From a checkpoint of a small self-supervised image encoder.
Model: norm layernorm, depths [2, 2, 2, 2].
Data: trained on photos with spoken descriptions (Open Images, Localized Narratives), 32.2 epochs.
Rows from block 2 of a small self-supervised image encoder, named by matrix and row number. Rows with one number belong to one neuron. Each number is 500 + 25 x the weight over its row's rms, rounded and kept within 0 to 999. All counts start at 0. Numbers have three digits each.
Before each neuron's rows are labels from the 100 images, of 14848, where the neuron reaches its highest value: "top examples" is what is common among them; "peak at" is the part of the image that holds the peak. Only what is clearly more common there than usual is listed. The data: photos with spoken descriptions (Open Images, Localized Narratives).
# fc1: MLP up (model.blocks.2.mlp.fc1.weight, 512x128), inputs 64-127
# fc2: MLP down (model.blocks.2.mlp.fc2.weight, 128x512, transposed), outputs 64-127

top examples: text has "wall"
peak at: top left
fc1.444:522492533522531499505441529502504499494502503483498561476494536529486515483524441478494454480490513492503466473511512535481506485506503511500466495496524448481506495491487472412549520502479511
fc2.444:477481503491481453517525486510546507517535490569491502499504503446529526499506522454469549501499480501502532517507448476488483501497479522461491502534520525486484504513539509520464437487531507

top examples: text has "sky"
peak at: top centre; top right
fc1.271:582493542510523520501531491528526459481545490535511509495468497504517500495498520506449495483468484460519518488483509538469462478530506525505508523423464491485538510485443477500465498488494500
fc2.271:494483532504477511511525484506476516477517499492495457529480550475492533483514518513458514526507529474515490472514537514472543471539511479504535506523441501495442508514504449530493491505475542

top examples: text has "people"
peak at: middle right
fc1.267:503482514465500488512494499507508502451495524468521536485488523533529508476523477502509494496489455461545518537517510490504495505506550508492468501496505511497462464496490529494519507496463465
fc2.267:478502507508484490495508499461488495453532497542469551476507411488488530480544475511513460488537494491482505512517510482486509542514510488483544477515490486515502476495508533491500500454462493

top examples: text has "wall"; text has "table"
peak at: top right; top left
fc1.428:558508541510537519497432476518533470473481460476528512474477470535481474482475511504480514477443516502515476501517535533467491526537510527531474470476501493522527510530448499478490518493494508
fc2.428:502495502507506501512488471510508492476503502472492507518493487486490500494502495516479493505491511506510501496511642500506491511525499504502489506476502504524504513491485503490487489495500495

top examples: text has "wall"
peak at: middle right
fc1.230:578497537520471482505527501536525513506526540500492522467519497521532512522529496473460504497503471463499576527496497544484467488490522492464495506427527506488518522470442489508517474513501479
fc2.230:513520537490507529505514493530480489471492490478493495494455495520498505475471515495505466502525549482506453472471550538530523526514506441514526504499452500512507509490500485485466526485508535

top examples: text has "wall"
peak at: top left
fc1.323:552504537511506490493476461515511498487537469528517523526452476512497497500493510504424509510461511490515505503519558531464464484510509528500515572452524501494546515491458512500431493513516493
fc2.323:499497509502479493519473478472488468490482491509489506512501515499488510484510507501485496502484489519501513512486609487473531469551505504490564486509503498506496493523497497506505493500492485

top examples: text has "trees"
peak at: top centre
fc1.211:526496574481522508492521502511537466489532519545514500502493502514530505475499482526470553544501487452503534527493511500484497531524532488483536515506475548507472511483483507453483492457479503
fc2.211:474479505533497482524459511510482493494492504484494482519486489504459527482526520555481479524529536521475462477524549504473510482543502460548591456532488479503472519524504480540502536482485546

top examples: text has "wall"
peak at: top left
fc1.184:550491541504498495501456477513507482483513470525520522514468455510497489504505520517446511512459501493519483488515573519441482491499499546505501578464514487485521495487470479510430506528510502
fc2.184:496487502503479500507487493471487480481486496501503501511509520495494496488506497516476501507485489515508516506498630483475512462531510504483538488500504508513501493505495497505508487508498487

top examples: text has "sky"
peak at: top centre
fc1.422:517479561507495496487509506584502477479514532496501493518470512534474507484528507501502527538511502424519509502480521514485500477541508483510560554477408497484470499485468494487484516451501500
fc2.422:495499486514509491512475477496497483485480527494508467511486562518484495482480533511503527538507520520507471479508460495481513459521509488519526528501479480455492501558494507536490517528484535

top examples: text has "dark"
peak at: top left; top centre
fc1.217:548519531511515519547492501525526493490526491491486531503504482472504481498481513490463491530438484492525511530507519507420507504485480550506479528471469522509458519514479506494476466506522482
fc2.217:499493508503525497515481491480503490449530507505517545528502488509477483450503497515510506533493493494509500507530610488479495497539514493533480515504492486515508480515478491490473504472522478

top examples: text has "wall"
peak at: top left
fc1.17:532506511512526510531412488512494483486503533484502574471444508513488498496551514495487469488488492488508480483491520539488484518489525516517477479483528471498510508540462541436510516512483506
fc2.17:487476515489514462496499494527564486503548503558489517503495466448524531506520496497458549518497494485506519506522511496515462520512491507464505541526488533476497505526515506502461450481538513