{"model": "self-supervised image encoder", "hidden_act": "gelu", "inner_norm": false, "beta2": 0.98, "lr_schedule": "cosine", "warmup_steps": 120}
Rows from block 3 of a small self-supervised image encoder, named by matrix and row number. Rows with one number belong to one neuron. Each number is 128 + 32 x the weight over its row's rms, rounded and kept within 0 to 255. All counts start at 0.
After each neuron's rows are labels from the 100 images, of 14848, where the neuron reaches its highest value: "colour at peak" is the nearest of a few named colours to the mean colour under the peak. Only what is clearly more common there than usual is listed. The data: photos with spoken descriptions (Open Images, Localized Narratives).
# fc1: MLP up (model.blocks.3.mlp.fc1.weight, 512x128), inputs 0-127
# fc2: MLP down (model.blocks.3.mlp.fc2.weight, 128x512, transposed), outputs 0-127

fc1.387 [114 114 118 158 125 153 154 108 186  91  89 128 150  98 127 132  57 119 102 218 130 152 125 177 131 165 106 157 113  55 160 102 199  96 177 118  83 172 140 133 157 141  92  47 117 146 128 135 111 111 146  45 150 118 173 150 140 171  85 143 119  87 141 102 138 113 192 173 144 133 120 118  70 120 123 123 104 158 176 118 146 154  95  87 106  85 102 173 109 210  95 224  95 128  93 109 132  82 126 151 127 136 122 126 149 125 119 158 155 143 151  99 125 117  84 118 142 113 130 123 103 142 119 130 138 136 118 144]
fc2.387 [100 156 111 146 117  92 108  89  56 120 122 133  54 148  68 163 165 124 129  91  85  94 185 139 158 108 149 130 119 162 176 142 109 135 148 153 152  67  76 125 108  74 117 207 136 152 112 109  95 102 130 170 121 177 100 112 144 118 106 127 150 146 222  77 147 149 135  98 150 143 108 108  90 141 127 168 155  84 143 145 140  83 147  93  65 182 141 113 130  57 115 153 135 113 122 155 173 141 126  86  88 110 118 190 121 131 137 176 145  73 177 139 130 142 163 130 150 176 146 154 151 149 126 113 172 137 119 163]
colour at peak: pink; white

fc1.362 [ 93  68 105 147 103 106 105  84 117  53 140 115 143 160 131  95  83 116 147 138 103 116 111 164 125 164 128 138 175  67 220 153 166 152 134  98 143 138 156 126  68 121 166  70 139 191  80 140  68 186 149 143  97 157 155 109  88 128 108 169 103 139 112 197 132 114 156 117 132 137 162 138 111 145 153 160 150 120 176  80 120 150 179 156 158 145 126 133 147 158  99 131 123 170 111 132  90  37 143 183 166 155 123 103  89 143 178 133 121  83 144 103 170 132 108 155 161 141 139 124 109 140 144 152 125 104  74  86]
fc2.362 [123 155 126 145 137 158 145 138 125 127 120 255 126 136 123 139 138 123 124 129 131 126 114 125 120 131 126 117 126 139 103 130 124 140 134 136 117 137 134 125 152 120 117 148 135 119 148 135 127 126 134 121 112 115 123 133 146 136 117 102 143 114 138 111 133 132 124 134 118 104 105 113 128 119 133 120 115 121 132 142 112 123 101 119 119 122 131 133 149 144 117 141 110 130 115 120 118 148 133 133 136 121 255 129 149 115 109 134 124 132  97 156 125  98 148 105 102 129 132 125 117 116 124 141 134 146 108 127]
colour at peak: white; pink

fc1.166 [132 141 136 143  94 132  59 120 144 154 183 121 102 132 146 102 132 111  89 114 129 123 148 224 123 118 187  99 100 161 122 176 153 104 134 143 103 107 113 124 163 101 182 139 140 160 163 168 115 151 146 112  75 128 153 144  44 164  48 176 131 155  95 147 102  99 108 149 138 120 123 132 123 133  88  96 144 144 155 124 168  97 183 135 163 114 125 136 123 170 170 193 106 136  84 130 105 148 105 227 174 108  99 100 182 121  90  93 131 102 172 140 157  69 150 136 125 128 145  53 110 131 118 107 124 106  93  89]
fc2.166 [118 105 138 110 130 115 113 121 132 101 144 255 127 131 126 145 115 103 108 138 112 135 124 145 119 137  92 147  97 117 135 139 151 141 148 144 102 144 150 147 111 167 100 123 154 134 106 117 128 119 115 125 167 126 130 130 118 106  90 125 127 127 145  80 115 127 136 132 109 118 122 129 135 117  92 145 109 116 138 128 144 146 135 127 131 127 124 160  92 135  94 142 120 129 120 124 129 145 129 126 124 114 255 133 119 128  95 145 125 122 193  94 166 129 115 115 116 120 116 147 131 112 138 132 131 115 135 135]
colour at peak: black

fc1.126 [197 114 114 110 169 102 126 109 173 134 135 151 134 139 151 121  99 128 130 110 150 218 137 147 156  83 124 141 109 182 160  70 111  97 166  82 163 159 123  70 112 122 159 143  71 150 130 154 117 100 109  91 164 112 167 106 100 120 117 131 116 167 140 146  89  66  90 101 115 189 153 113 116 127 128 104  88 135 125 139 209 124 175 193 195  86 131 109  74  94 138 168 146 110 101 142 114  70 178 103  98 123 146 112 125  80 110 175 200 147 133 109 135 132  99 163 177 109  70 103 131 146 102 131  90 111 141 147]
fc2.126 [ 67 124 246 137 122 118 103 105 129 165 132 245 169 119 151 133 155 137 124 137 109  65  48 118 102 157 135 122 127 110 149 143 139 145 101 115 103 122 164 167 111 162 154 108 127 115  70 100 167 157 120 149 143 140 127 174 172 131 166 133 126 100 116 105 125 180  99 173 144  93 128 157 114 103 102 168 141 127 113 111 101 135 117 141 132 114 120 126 152 117 152 118 144 152 128  52 122 150  77 141 147 131 212  88 113 175 109  92  43 172 133  73 151 111 137 113  98 104 173 138 125 121 170 144 131 158 100 107]
colour at peak: pink

fc1.203 [142   8 147  99 122 197 122 171 120 167 133 140 125 135 139 112  72 144 155 122 142 146 124 156  99 100 138 164 178 153 144 105 126 103 168 164 111 175 167 107 128 121 135 126 132  81  15 133 151 141 110  98 176  95 109 129 119  76  86 114 126 129  95 185 165 110 156 122 135  96 135 156 154 118 134  89 131 153 144 172 138 128 150 101 193 115 156 152 126 160 147  77 116 138 141 123  82  86 134 162 136 113 139 131  63 109  24 127 144 138  74 152 154 125 165 126 121  75 132 125 131  88 139 128  99 174 155 103]
fc2.203 [120 163 147 104 126  86 158 141  58 137 140 242 115 122 143 172 152 153 155 117  75 104 147  96 166 173 116 146 139 125 122 106 112 146 144 100  94  61  95 129 202 152 130 111 121 141 139  87 119 136 164 166 139 164 149 108 114 108  77 122 110 163 146 103 183 174 117 101 181 153 112  80 114 109 145 127 106  86 160  91 134 138 120 113  92 177 141  76 143  74 101 162 170 107 104 102 120 169 147 126 127 133 149 153 167 134 171  58 132 120 159 117 139  74 142 138 111 178 122 141  76 218  89 125 146 148 104  99]
colour at peak: grey

fc1.241 [100 143 146 100 175 118  68  89  78 117 105 141 104  89 110 141 169 163 128 109 176 136 108  98 163 154 127 133 153 144 150 150 156  98  86  81 136 192 114  93 108 125 155  77  69 147  92 172 118 101 152 168 114  79 233 103 122 153 143  63 120  98 127  98 136  91  97 124 127 166 144  81 110 162 191 141 134  53 111 103 153 107 143 142 136  79 112  63 127  91 174 164  98 128 127 108 118 125 160 116 117 130 167 167 142  82 171 138 136 153 147 140 118  82 140 198 167  72 137 115 106 104 160 128  96 113 121 138]
fc2.241 [134  82 121  83 144 104  85 124  74 158 148 177 145 189  96 110 200  59 162  76  86  89 129  86  91 146 113 151 114 151  59 144  93 192 102 136 172  99 108 172 134  84 188 168 114 147 103 123 126 125 122 175 109 137 106  81 108 149 123  94 160 123 143 111 142 141 123  88  92  99  98 148 140 170 156 155 170 101 147 117 120  71 140 132  98 127 179  90 179  83 168 100 135 168 148 121 123 141 140 157 151 110 141 110 168 111 130 106 102 118  97 179 203 122  98 156  69 145 145 160 170 117 136 117 116 120 182 110]
colour at peak: white

fc1.375 [138 146 163 127 202 161  98 151 100 115 127 165  83 114 122 125 114 155 193 170 167 129  68 110  91 142 113  84 149 111  83 170 122 145 155  95 175 143  95 126 120 152  70 120 111 140 174 153 142  98 203 105 114 143 134 117  97 161 140 135 126 129 118 102 172 105 134 121  76 131 104  74 110 158 189 102 126 152 102 167 153 132 122 150 128  97 159 107 136 115 125 153  82 148  96  60  82 140 151 177 179 145 155 135 140  84 152 139 122 231  99  91  92 118 133 182 129 114 137  75 110  80 133 118  57  91 147  91]
fc2.375 [157  99 139 108 114 118 108 149 118  78 124 255  80 134 123 132 129 156 123 134 136 124 114 180 129 123 106  83 122 127 102 166 101 130 148 113 127 138 143  56 119 141 108 164 123 100 173 134 105 147 133 143 132 157 112 150 143 132 144 146 100 152 105 115 147 109 140 132  96 148 114 140 134 139 105 148 111 105 110 104 134 163 148 123 108 140 111 120 109 126 118 104 119 118 118 108 115 119 131 133 146 141 255 127 108 134 146 176 129 123 120 141 118 115 112 122 181 158 132 105 109  98 105 134 144  80 144 117]
colour at peak: black

fc1.141 [127 135 122 153  89 114 130 169  86  51 162 116 111  71 131 109 110 137 137 148  89 137 141 138 106 182 147 100 144  47 197 188 152 124 103 149  83 149 170 138 144 145 135 125 131 122 107 153  39 140 116 138 182 134  95 134 152 121 182 146 138 103  78 133 160 173 225  86 149 101 131 183 171 150 118 180 124 161 132 105 113 120 106  54  96 173 152 128 113 121 125 104 130 125 190 140 116  75 165 139 136 155 133 166 105 151 178 128 146  83 114 107 134 121 127  83  98  89 143 126 117  89 140  65 139 117 135 126]
fc2.141 [ 73 107 132 166 152 147 107  45 141 145  93  23 146 163 123 142 146  54  92 107 154 131 146 106 152 133 138 136  73 135 149 116 189 102 103 124 140 103 104 186  48 119 107 169 135 150  80 124 134  99 130 149  79 115 161 127 136 117 146  60 121 123 195 120 101 111 105 148 171 127 203  52 133  90 116  92 139 109 154 123 139 106 147 144 157 138  97 126 125 149 135 205 123 161 136 138 136 153 120 109  98 150  61 138  96 118  85 153 135 109 154 170 123 139 148 144 130 114 140 202 131 175 148 142 134 130 126 157]
colour at peak: pink

fc1.69 [110 138 134  84 121 175  87 120 126 124 182 138 167 164 124  79 151  85 134 148 202 119  88 118  79  73 125 158  65 143  68 163  60 158 118 117 137 133 101 111  74 109 165 180 112 129 125 171 108 114  98 104 102 133  85 136  95 149 151 126 132 152  98 172 137  89 120 127  95 112  82 159 139 160 167 117 152 149  94 158 103 122 161 110 182 118 157 127 121  82 153  39  87 180 118 110 119 162 138 173 139 148 119  95 142 143 166 152 114 148  60 129 163 139 100 120 105 116 140 166 139  29 152 140 118  72 135 120]
fc2.69 [101 160 133 121 128  77 149 119  79 140 119 147  65 119 111 186 138 133 149 118  87 109 148  85 154 137 151  85 146 154 160 119 138 151 192 131 130  79  80 133 174 140  96 113 128 182 170 101 137 117 157 147 140 181 151 101 116 117  67 114 163 183 172  62 150 146 139 105 172 134 126  69 135  99 179 125 136  80 172  96 130 114 120  98  62 150 140  95 161 100  64 205 145 113  95 122 131 161 128 119 112 144 115 138 118 131 141  92 130 122 171 146  76 130 167 141 135 187 124 124 156 234  76 115 137 147 103 122]
colour at peak: grey