Rows from block 5, named by matrix and row number. Rows with one number belong to one neuron. Each number is 128 + 32 x the weight over its row's rms, rounded and kept within 0 to 255. All counts start at 0. Numbers have three digits each.
# fc1: MLP up (model.blocks.5.mlp.fc1.weight, 1024x256), inputs 192-255
# fc2: MLP down (model.blocks.5.mlp.fc2.weight, 256x1024, transposed), outputs 192-255
fc1.300:126123130131142195121139059163132169114127134200162151105121136143022102130099129108145090172037186107132124135135131105085095169143095190111081110135132140130106125125064110065123113093131097
fc2.300:123103125138106147104123143104116156173138121069126164142139125099138174150181196110145187102140110157126113159142073138128167074142113069190197140113102147114102115136160170150109112116129124
fc1.301:157128091121139126128090085188153129145148159178146120067120144130131098176105130100137122186104165100135132120135164113097130136138100109111137116043160156130141065150028100066113110130131167
fc2.301:118058161178118109100101167073138136199110143106083126150094150063064138193201143144111161099130090119136092160128097150170177096073146154139161166153141164125116103138151155144117072139128154
fc1.302:133104134125090110133109073161116122147137074149136154059114143133063048168123152114100103160131119123141082111142111086081169159153102111168131129105135157103099131160107108105071045084161062
fc2.302:194135130186103116131136140130205147095186189069175140092127071112178166148101159104166115097082113144135140171106171182159135073101137118112146089055124202141178098119120091145100118159186109
fc1.303:136074074176110155089135118130148153085193156152162127140132077081101129192105101086145103136110140124089068171150124091144159159089089098130119113089143181168141144099115102128100115118179166
fc2.303:133106088117192205116150139167167181158107177155128133152162127136083108132145126098130197168099174120091145149175145118106105165130059188115132148101125145183135094111085123063160133148104156
fc1.304:148087071154140143091136107179169155140197156130141085126105102120113114170146132046119103192126140152077146166175161093103157157105079166103095076077115187166141093132089083075118112115208147
fc2.304:152135094124112120146149101104125131084150189112184112083114111135181108126104112099149123131067162109113108106120174163079128095143054132090132115087173150200177113133023144138100102141170165
fc1.305:164087101158143165133088075179112180152159140133133140098091104136110119166131118120106060133080164105111142144152176082095110173125080155160092099120127141152110135131045110106114111127150107
fc2.305:110098101153119161090129101111176186127145131117136130071055114116088114150175185069133158134110146138123111135211102119111181103127066119153134130078110141161116104149120156139105071108186150
fc1.306:144121117233149141141058102141144170126162110115151124108107122130089132160130178140178107136120127135133126132172165115155095126128097138112137117069090213106154110185134133128089087121182135
fc2.306:106088165134130161157088143111087171151127084103144128127091154131139065138192171112117173114159131116095109123139104077144116120132025112138108146109104168153171125160112148163134078157134098
fc1.307:128122109144173152121107052143166156180145155137151144083074125104106139179151148101107131162108156121118099133152191113133128144114089142151131110061136154118103102169076155112094096092156113
fc2.307:137124146124112141125134121120126107165095141146159177079114170128069118148180166097124198151127165104150096098177093060074224120165095103195208173060139118146130105145085135123120060127142119
fc1.308:181153112163113115129111145187135178128180168102154121133138022125154172146103134125142097151122126124122155130090115094134134171108117120131132148080079199140126088145126041101111160143176173
fc2.308:147108123119071110122163134081199090078125217067145111058120122080158123144125145052130147107087111148086108168138141143129165079109102138116184111061193134168138151095077154145134111132183124
fc1.309:117113120150140148125086125164130123134140100168098128071083133132062121150137086101035109176150164092124157145170140120143129136136098165163057117136168161146139103141106153088141121136116084
fc2.309:102109142161131159132156120045101176129148098073138088103109151122135133108154138120163183080158126150097145143197109170161166055154123116124123148102107141164117146116160186189141111146167134
fc1.310:138107038147150173128155151156149207125167188096094123107094081131103171135134101123148161124154164105127156118195174090126138110110125139147110124069095159162142077115126090091129149139145192
fc2.310:117125181119074088130149111062165083136128125065157099037065137116159114131186197074127118115131133171079121165145127156130136058119113110098142103076161129183172149121099152131119129150177104
fc1.311:126050077178162149113105097159150179170169140135119090125068109112073125145154102084110111174160139091089151155158131066168151174096056168099088112096119160140127117134123095074156104133172131
fc2.311:145149107131119117124113081111126131146123150114193124066118142128166113150136154092176172194111158113117134142165132156086140118184042084143138167071124159158160085167075126100077096113167135
fc1.312:117109068180131144107118092214153172144161119143130106093081085131087118150119132091137088177122187120102125131195175112123110145109075123118087098096102180137127100129114096072111110106190160
fc2.312:131109118165117135123100133071117122070188154088146130058114106115170147179128147101117143117123123113118131142154155170136127047137071120155162110075086226155176078143102129147098117163173122
fc1.313:099057078169182189122083106153148151126212146135103094129061098120132094156160083101114122149135136128103134157148166125148052131108086123105091078078126153125148106151098137107124084130119156
fc2.313:130064125133141177115144175081150185152168113078102147109126159096177132131153136075134192089205104132079140166164145166157115097110089098164125135093102160158115137121120166176146110133112083
fc1.314:127148083147125113132093115149145124076176131132146131105107089158140099161103083120116091169125161091165137114140161128100133116126113134105061121105130212122153085162114101122120104160198197
fc2.314:142129162094124050086170159092195124174157107163117150135149117176157118106158117095103133191165213116090161108126133131069166187143121092128149145118117138205115138080086080113131166127163080
fc1.315:202146135132077136141102143175125106092135124088183103075114116171143139140103179130202127126145156142125154125099117122136132087126111085114136115067118170154200124144123090106121117161197101
fc2.315:143111203144098161129175150072225086111110145078151144092082166135139131110153169071117145100135135144094114138116135132146118101091152120107161087091150127186145165090096136174119127135149073
fc1.316:140100100172139167113106069178174163161158146139099120116074114101091149155169175101127105153097147111112131154171173084121141151119083130130109085084096142132124116131100120083084124104167136
fc2.316:121100221117089116135166145100138067182050120126160189084039195133051140119195198072115182150114145141121114119151083107104213092148105152172142158086171111134115144127094138142133089114137068
fc1.317:137104119164161143124070122182123135212132128161125120126090137108101104182187135126115110143094137112130086160143174100152109152124107136117109141099155136103127108167103160095110072114125120
fc2.317:104115121139157100100133099058150155127136149147149098071134129117086073154138130109116154125122106116160089101172099092103200153132085151110139154082154143121130133137075138180104065115192155
fc1.318:131103112186154162111126080171164164131195165113113125124090087134116131139094105109133072145109138121114143139170190108137112144100094147107102083079080172162128105113086132068101115119161147
fc2.318:157111143157091106137092128075102158121134105060158157049106142126151160151150172100146151127120120146106138170174102150113148061150056097182141155110103173113140103173126130154094073112158120
fc1.319:139145065115157163132123113158153163143137183180127129120125101138134140170109116106139118191085146093137141140150211081113093186118106149135107092093125173129131072156067101032126112131130194
fc2.319:121073153135098135138096144072129092176090148057106158089097160098094141164212146114103172101113119130124110153180107135137146079128087125152176143084142156141127113164128167138126102142123104
fc1.320:153095066170148138099110101162168149128186159154128133100102096115076121198124081052122091189092150125115094165153151091110134163118089150122111115082118184133125125132075095096095094107210159
fc2.320:158115092114105127132138131120159119089111216135163109073127111101120099150100106102124152138084127089109102148121156126100159131116091147101164127049189109155177112114057103109132082157162179
fc1.321:143102099151128165134101086198165144138171138163150121098101109157105126176113165096157113163101159111107149115159147096112100148111106117115099094059142142157156095133077100084117128110154142
fc2.321:111063169152065102133144151073119084157105117082135169108093172108111112150168181093133185078135113129088080131134090147143196041109128124143183111078149140187137140124119177171111055132128091
fc1.322:123110049151142137103115054200158145131161174179107109097111128118073108150108125084104078156083174113122127129154199102079133131124063175131097070071167150138131085149044126055112128093172137
fc2.322:125093128097112163106107110084153140125080179087110168098113168073138125189172133087124178111109115123140090140160166181096132091144074137136143135086176156138114082141066183128102083111098125
fc1.323:154125110176144164117114100191159163130169122146134129102102098154086135168102109105132073176131163088114126126167168092106123143119079151161067123131106167134116097141098103078072102091166146
fc2.323:099092141154067130103150110067150122148140125078104101073069119084151100123160174080117113088124081159123089157164096126155149068093112155134121142144159100133105147140127170185114079098172134
fc1.324:078088083183151161112104110144134150151175143120072091126081114102143134166157111114074133114128135118125139160162159121167110115109087171109097038101158143117142099143112152118126073141134169
fc2.324:156080116151131162093144194091176183153166121071110171166143129073150185139150132101132158082191096143084129180135120156164143109111107090175163130126073179149100123117147153156122131125126126
fc1.325:191143123135087159128116143185143133128144121120176098075116106179162158140101164100181125148154150103117149117122154106120100104115115076104115119088081161155182105159134059085124140145150103
fc2.325:128105173154092144120169133061205070147132147078129128112135146143144105114153151109116122100134130130109110111105120163146148094090167128098200099113134114205142149101098140167117141133148094
fc1.326:132126112156113164106139045175145149133147135194161151089105124125062102159114126084106086159080154115128125137165149108097144158132091112157113112101141143137106127124055103072090104072143102
fc2.326:121118088177120128100109097153149148155191153128150127073138113105134111189156165092153193166117149121147086123165114110092177126164083076154170150044121167146118089171101144103083051116179169
fc1.327:150128127135091138089134125167142127144139161184131159167151103099139152100052085121157074187145128071079156137087157129120125186093105129094113102178116132163158111104095073055145155121139094
fc2.327:125081138166106091078130119035152130170171117054117113133141111078151142146158171087123141093146102166094089182117088174162164104111118094160171116118132152153104143104135162184069101097160125
fc1.328:096073106183130128113119134150153118126155150116096150086074123127092153151141132103068112119139130150103122169154151065151162112071107170141119055068148164140117122112109155112121128141130123
fc2.328:155083118154132137137120208119107180139153128062124104135132134099182125136152098109163191117186113101103137139172130113155171102133071065164126172091117165136138125153155149156134104139163144
fc1.329:141122148157151127080113106152130139163152083166142140095124161133125132133160185101095119197162151137105154144165110074138151180138119087176143119080130149144108118121117090093100144079139064
fc2.329:128109124139161156092151106021173198114157145105138144112113097123103113124130133129127108117101143123111120128116128142134141132101125163101148113128101171180142123084096119172109124144147118
fc1.330:167111128153121154115108110165153161139135158115148144083078148148117111160149157081098145143098158110117129151155152105103131117127090118159115110041143136133123105119069123102120112129146079
fc2.330:136086104117154168112146127116161186145191138078117152095073114145160118132214184072107173139122181137091134129188122117096139106138053106143195118053089172215135114122098144126117125131156105
fc1.331:129123084135166130126088130161158151169160187154094095117108088162127131167170146128108122137097151137132137116172180079110100147128121138106127088057129150150125064138105122082119131127165221
fc2.331:128092095120095168113107131144116152165113156106126197068089167100092178141131131126132135136143129111122126142192187150127158053148096121181167130078105157096102087151141177070103116102131107
fc1.332:117124098139120219124148098161136168105124139124140122139101123153127120132103181087167112151102176156095157146148123109108094113122091105119113099120087110164141142115119114112137130122132121
fc2.332:100110171117091150122148130089112124144106094095144184134082154155114172120156156130097090159126204134064164159118085198110151065115112142153115142198061179195127142095132130104125141148127050
fc1.333:144116107193155113097125137127148138179195124126122054114057094119109156121196198117077113153101118158106142183181150121161124118116098175109125098068116179127151102133134128117093154116227154
fc2.333:183123131127120162149067175150096133107110131130163156147218164125146140186094121145149180162152140086146116131104126138104137132147104076187152175129127166109159084156098088122125081153105122
fc1.334:175130103160151164152106113163118160098199132107146115100115078171146163158107113128151108142101125138130149111143163132138108133141102130107113088038093194107189079148108118119113117133194154
fc2.334:129103139164139192134110129088075175190135085067153147115117181123146144127170193122178189066172092141127124144173103113152110078146118045170171164120064133124112119165143179188106094114117111
fc1.335:124118106128152211131141105160135168142164128157138109113078139151109106127145148076122094168083183157087140143159169088093105129132060154120062087104119110165126122160090106083142115124152107
fc2.335:109088122124095141094142091101159132136137116098120162120056127094144140160183171055089109148128151163080110183145128192107124086121032137145095103144112174153114134109101145114091079118129117
fc1.336:113132123120106143087146033131138147112164101133172126083121123119145109119081183080163071139112151162073101163117134140125121133136092105122115092125109140165110161073093140120086109074184096
fc2.336:125139165091119100130175179140132074180126136136105122107130179142168114119133120144154211150183173117099142112139160163102129104140199089103175130089162088190164142095119119107178152187099108
fc1.337:092139081128173175136149132180128145160143205180129080144124091150124097104110106132156127178091170102105142127182179082111096173149108168098097119093119124155140104153089136027131141129138177
fc2.337:096120180118104150129104119131107072146054107091114171086108191122079165135178150129115173132156147136112146157177117171136120070148109130164131141118134121127115110157144173084143131130100075
fc1.338:112108115125142185146095128196113129156134142129148134088084154140111094162120100125106109144120153073133121116128168111118094134120103177116117124115157112112139087162079152097146109133115131
fc2.338:060069134154119135097166115058128180130154097112125133127113120104112088136154135102150135071160118134085099128155103151160187081128101119129134135132107135170094179099135196185102055114155131
fc1.339:099117093135099155140105120197123132101126172157098129071093148129078083154068081119119129132135137081129125129155182120141117104119093199071090079082152115133156091168098120095137120145126144
fc2.339:125071120195106059080113131070140158110191091077122123095131114087121134186133119115145142119199107129111110145145097164145204078119095081153146142130099227135120118127141143166088069128178158
fc1.340:147102124130132154095125089214156163162151160146128138092086128153078160160149160088125120167093158105125126144172160111124140143118067139140110093052143162140127081143065103065096131122167116
fc2.340:130094190151099121111143133084136101143109132084152158069082152116088155159205208082133201106116129133106104147162073090118196095116107113179221157069155139169131132107118152154108084121168102
fc1.341:113095093175156173116129107175150168162187141123118114115093075125098133132125157077129086145097155118111105141162156080104110109093099153144108088125110153131103106141107139068114096096161145
fc2.341:146132158120148107148132114064115124122089112102174111031111163123097085131167183098135181088113094137113144154205094131124164113161097150136140180092148121125150127157109150168152109145159121
fc1.342:112099137202123114106124120130132129145173082132137058109120104139117088109123150113163068145148136152052137184140140138136110131098098124117083117167101172179134149098139122112101134103227087
fc2.342:153130157102130110149140213160134073143087160177101118139168153136151128131122094140151193182175176087087147135106157125113116163122161119099147172126160098182178137102122084065186147189105133
fc1.343:143126108161128166121102084186158121138143157141156125093101134153108103169126138109108112143094162087114095134138172090103121146140079137121114109052156174129161096129051101097090073133135116
fc2.343:130067156192123143103150170081162140145155156102123139127079121104121163144174167097144193098141131130102114155173109082161195094094135114154191158079112157170122137105154139175114090126166126
fc1.344:133104106191167161123110071177159160111162132131116072133076098115093135165129118085157067133112142128115126158164147064160125156087083092134094107085094146148148145117120124083118104086163130
fc2.344:154127082129094175156088081110076187105144138096205102085135128106199115154141196103187161114094120141117080156148126153116101069147041076143135123114074171112164119175124139165075081137165180
fc1.345:100079102155149172125096095180127178144161115122117141121101125127118114152138120067104124170139162121102147170195177072137099119093033127124092085118121140143138120145098127092126112115158106
fc2.345:081091105141109183097133095084122137156157103122131128137096143123173105147175165075106169133161145148093106160144119157125125106146051101151117113092111150146140116133097163160076086110113105
fc1.346:113125086140132156109117072146141160129186147181129150100100134114099083162135140085124099155091145108118112123150178116128119178125061118121081100082126166118131090154065121104098093128141126
fc2.346:119075126124119196102137148088132159138097108099128223103115180109111131148174165103128178098154125111096119144146105104126152108133088102191157143112087156139119120118099177114116087138085062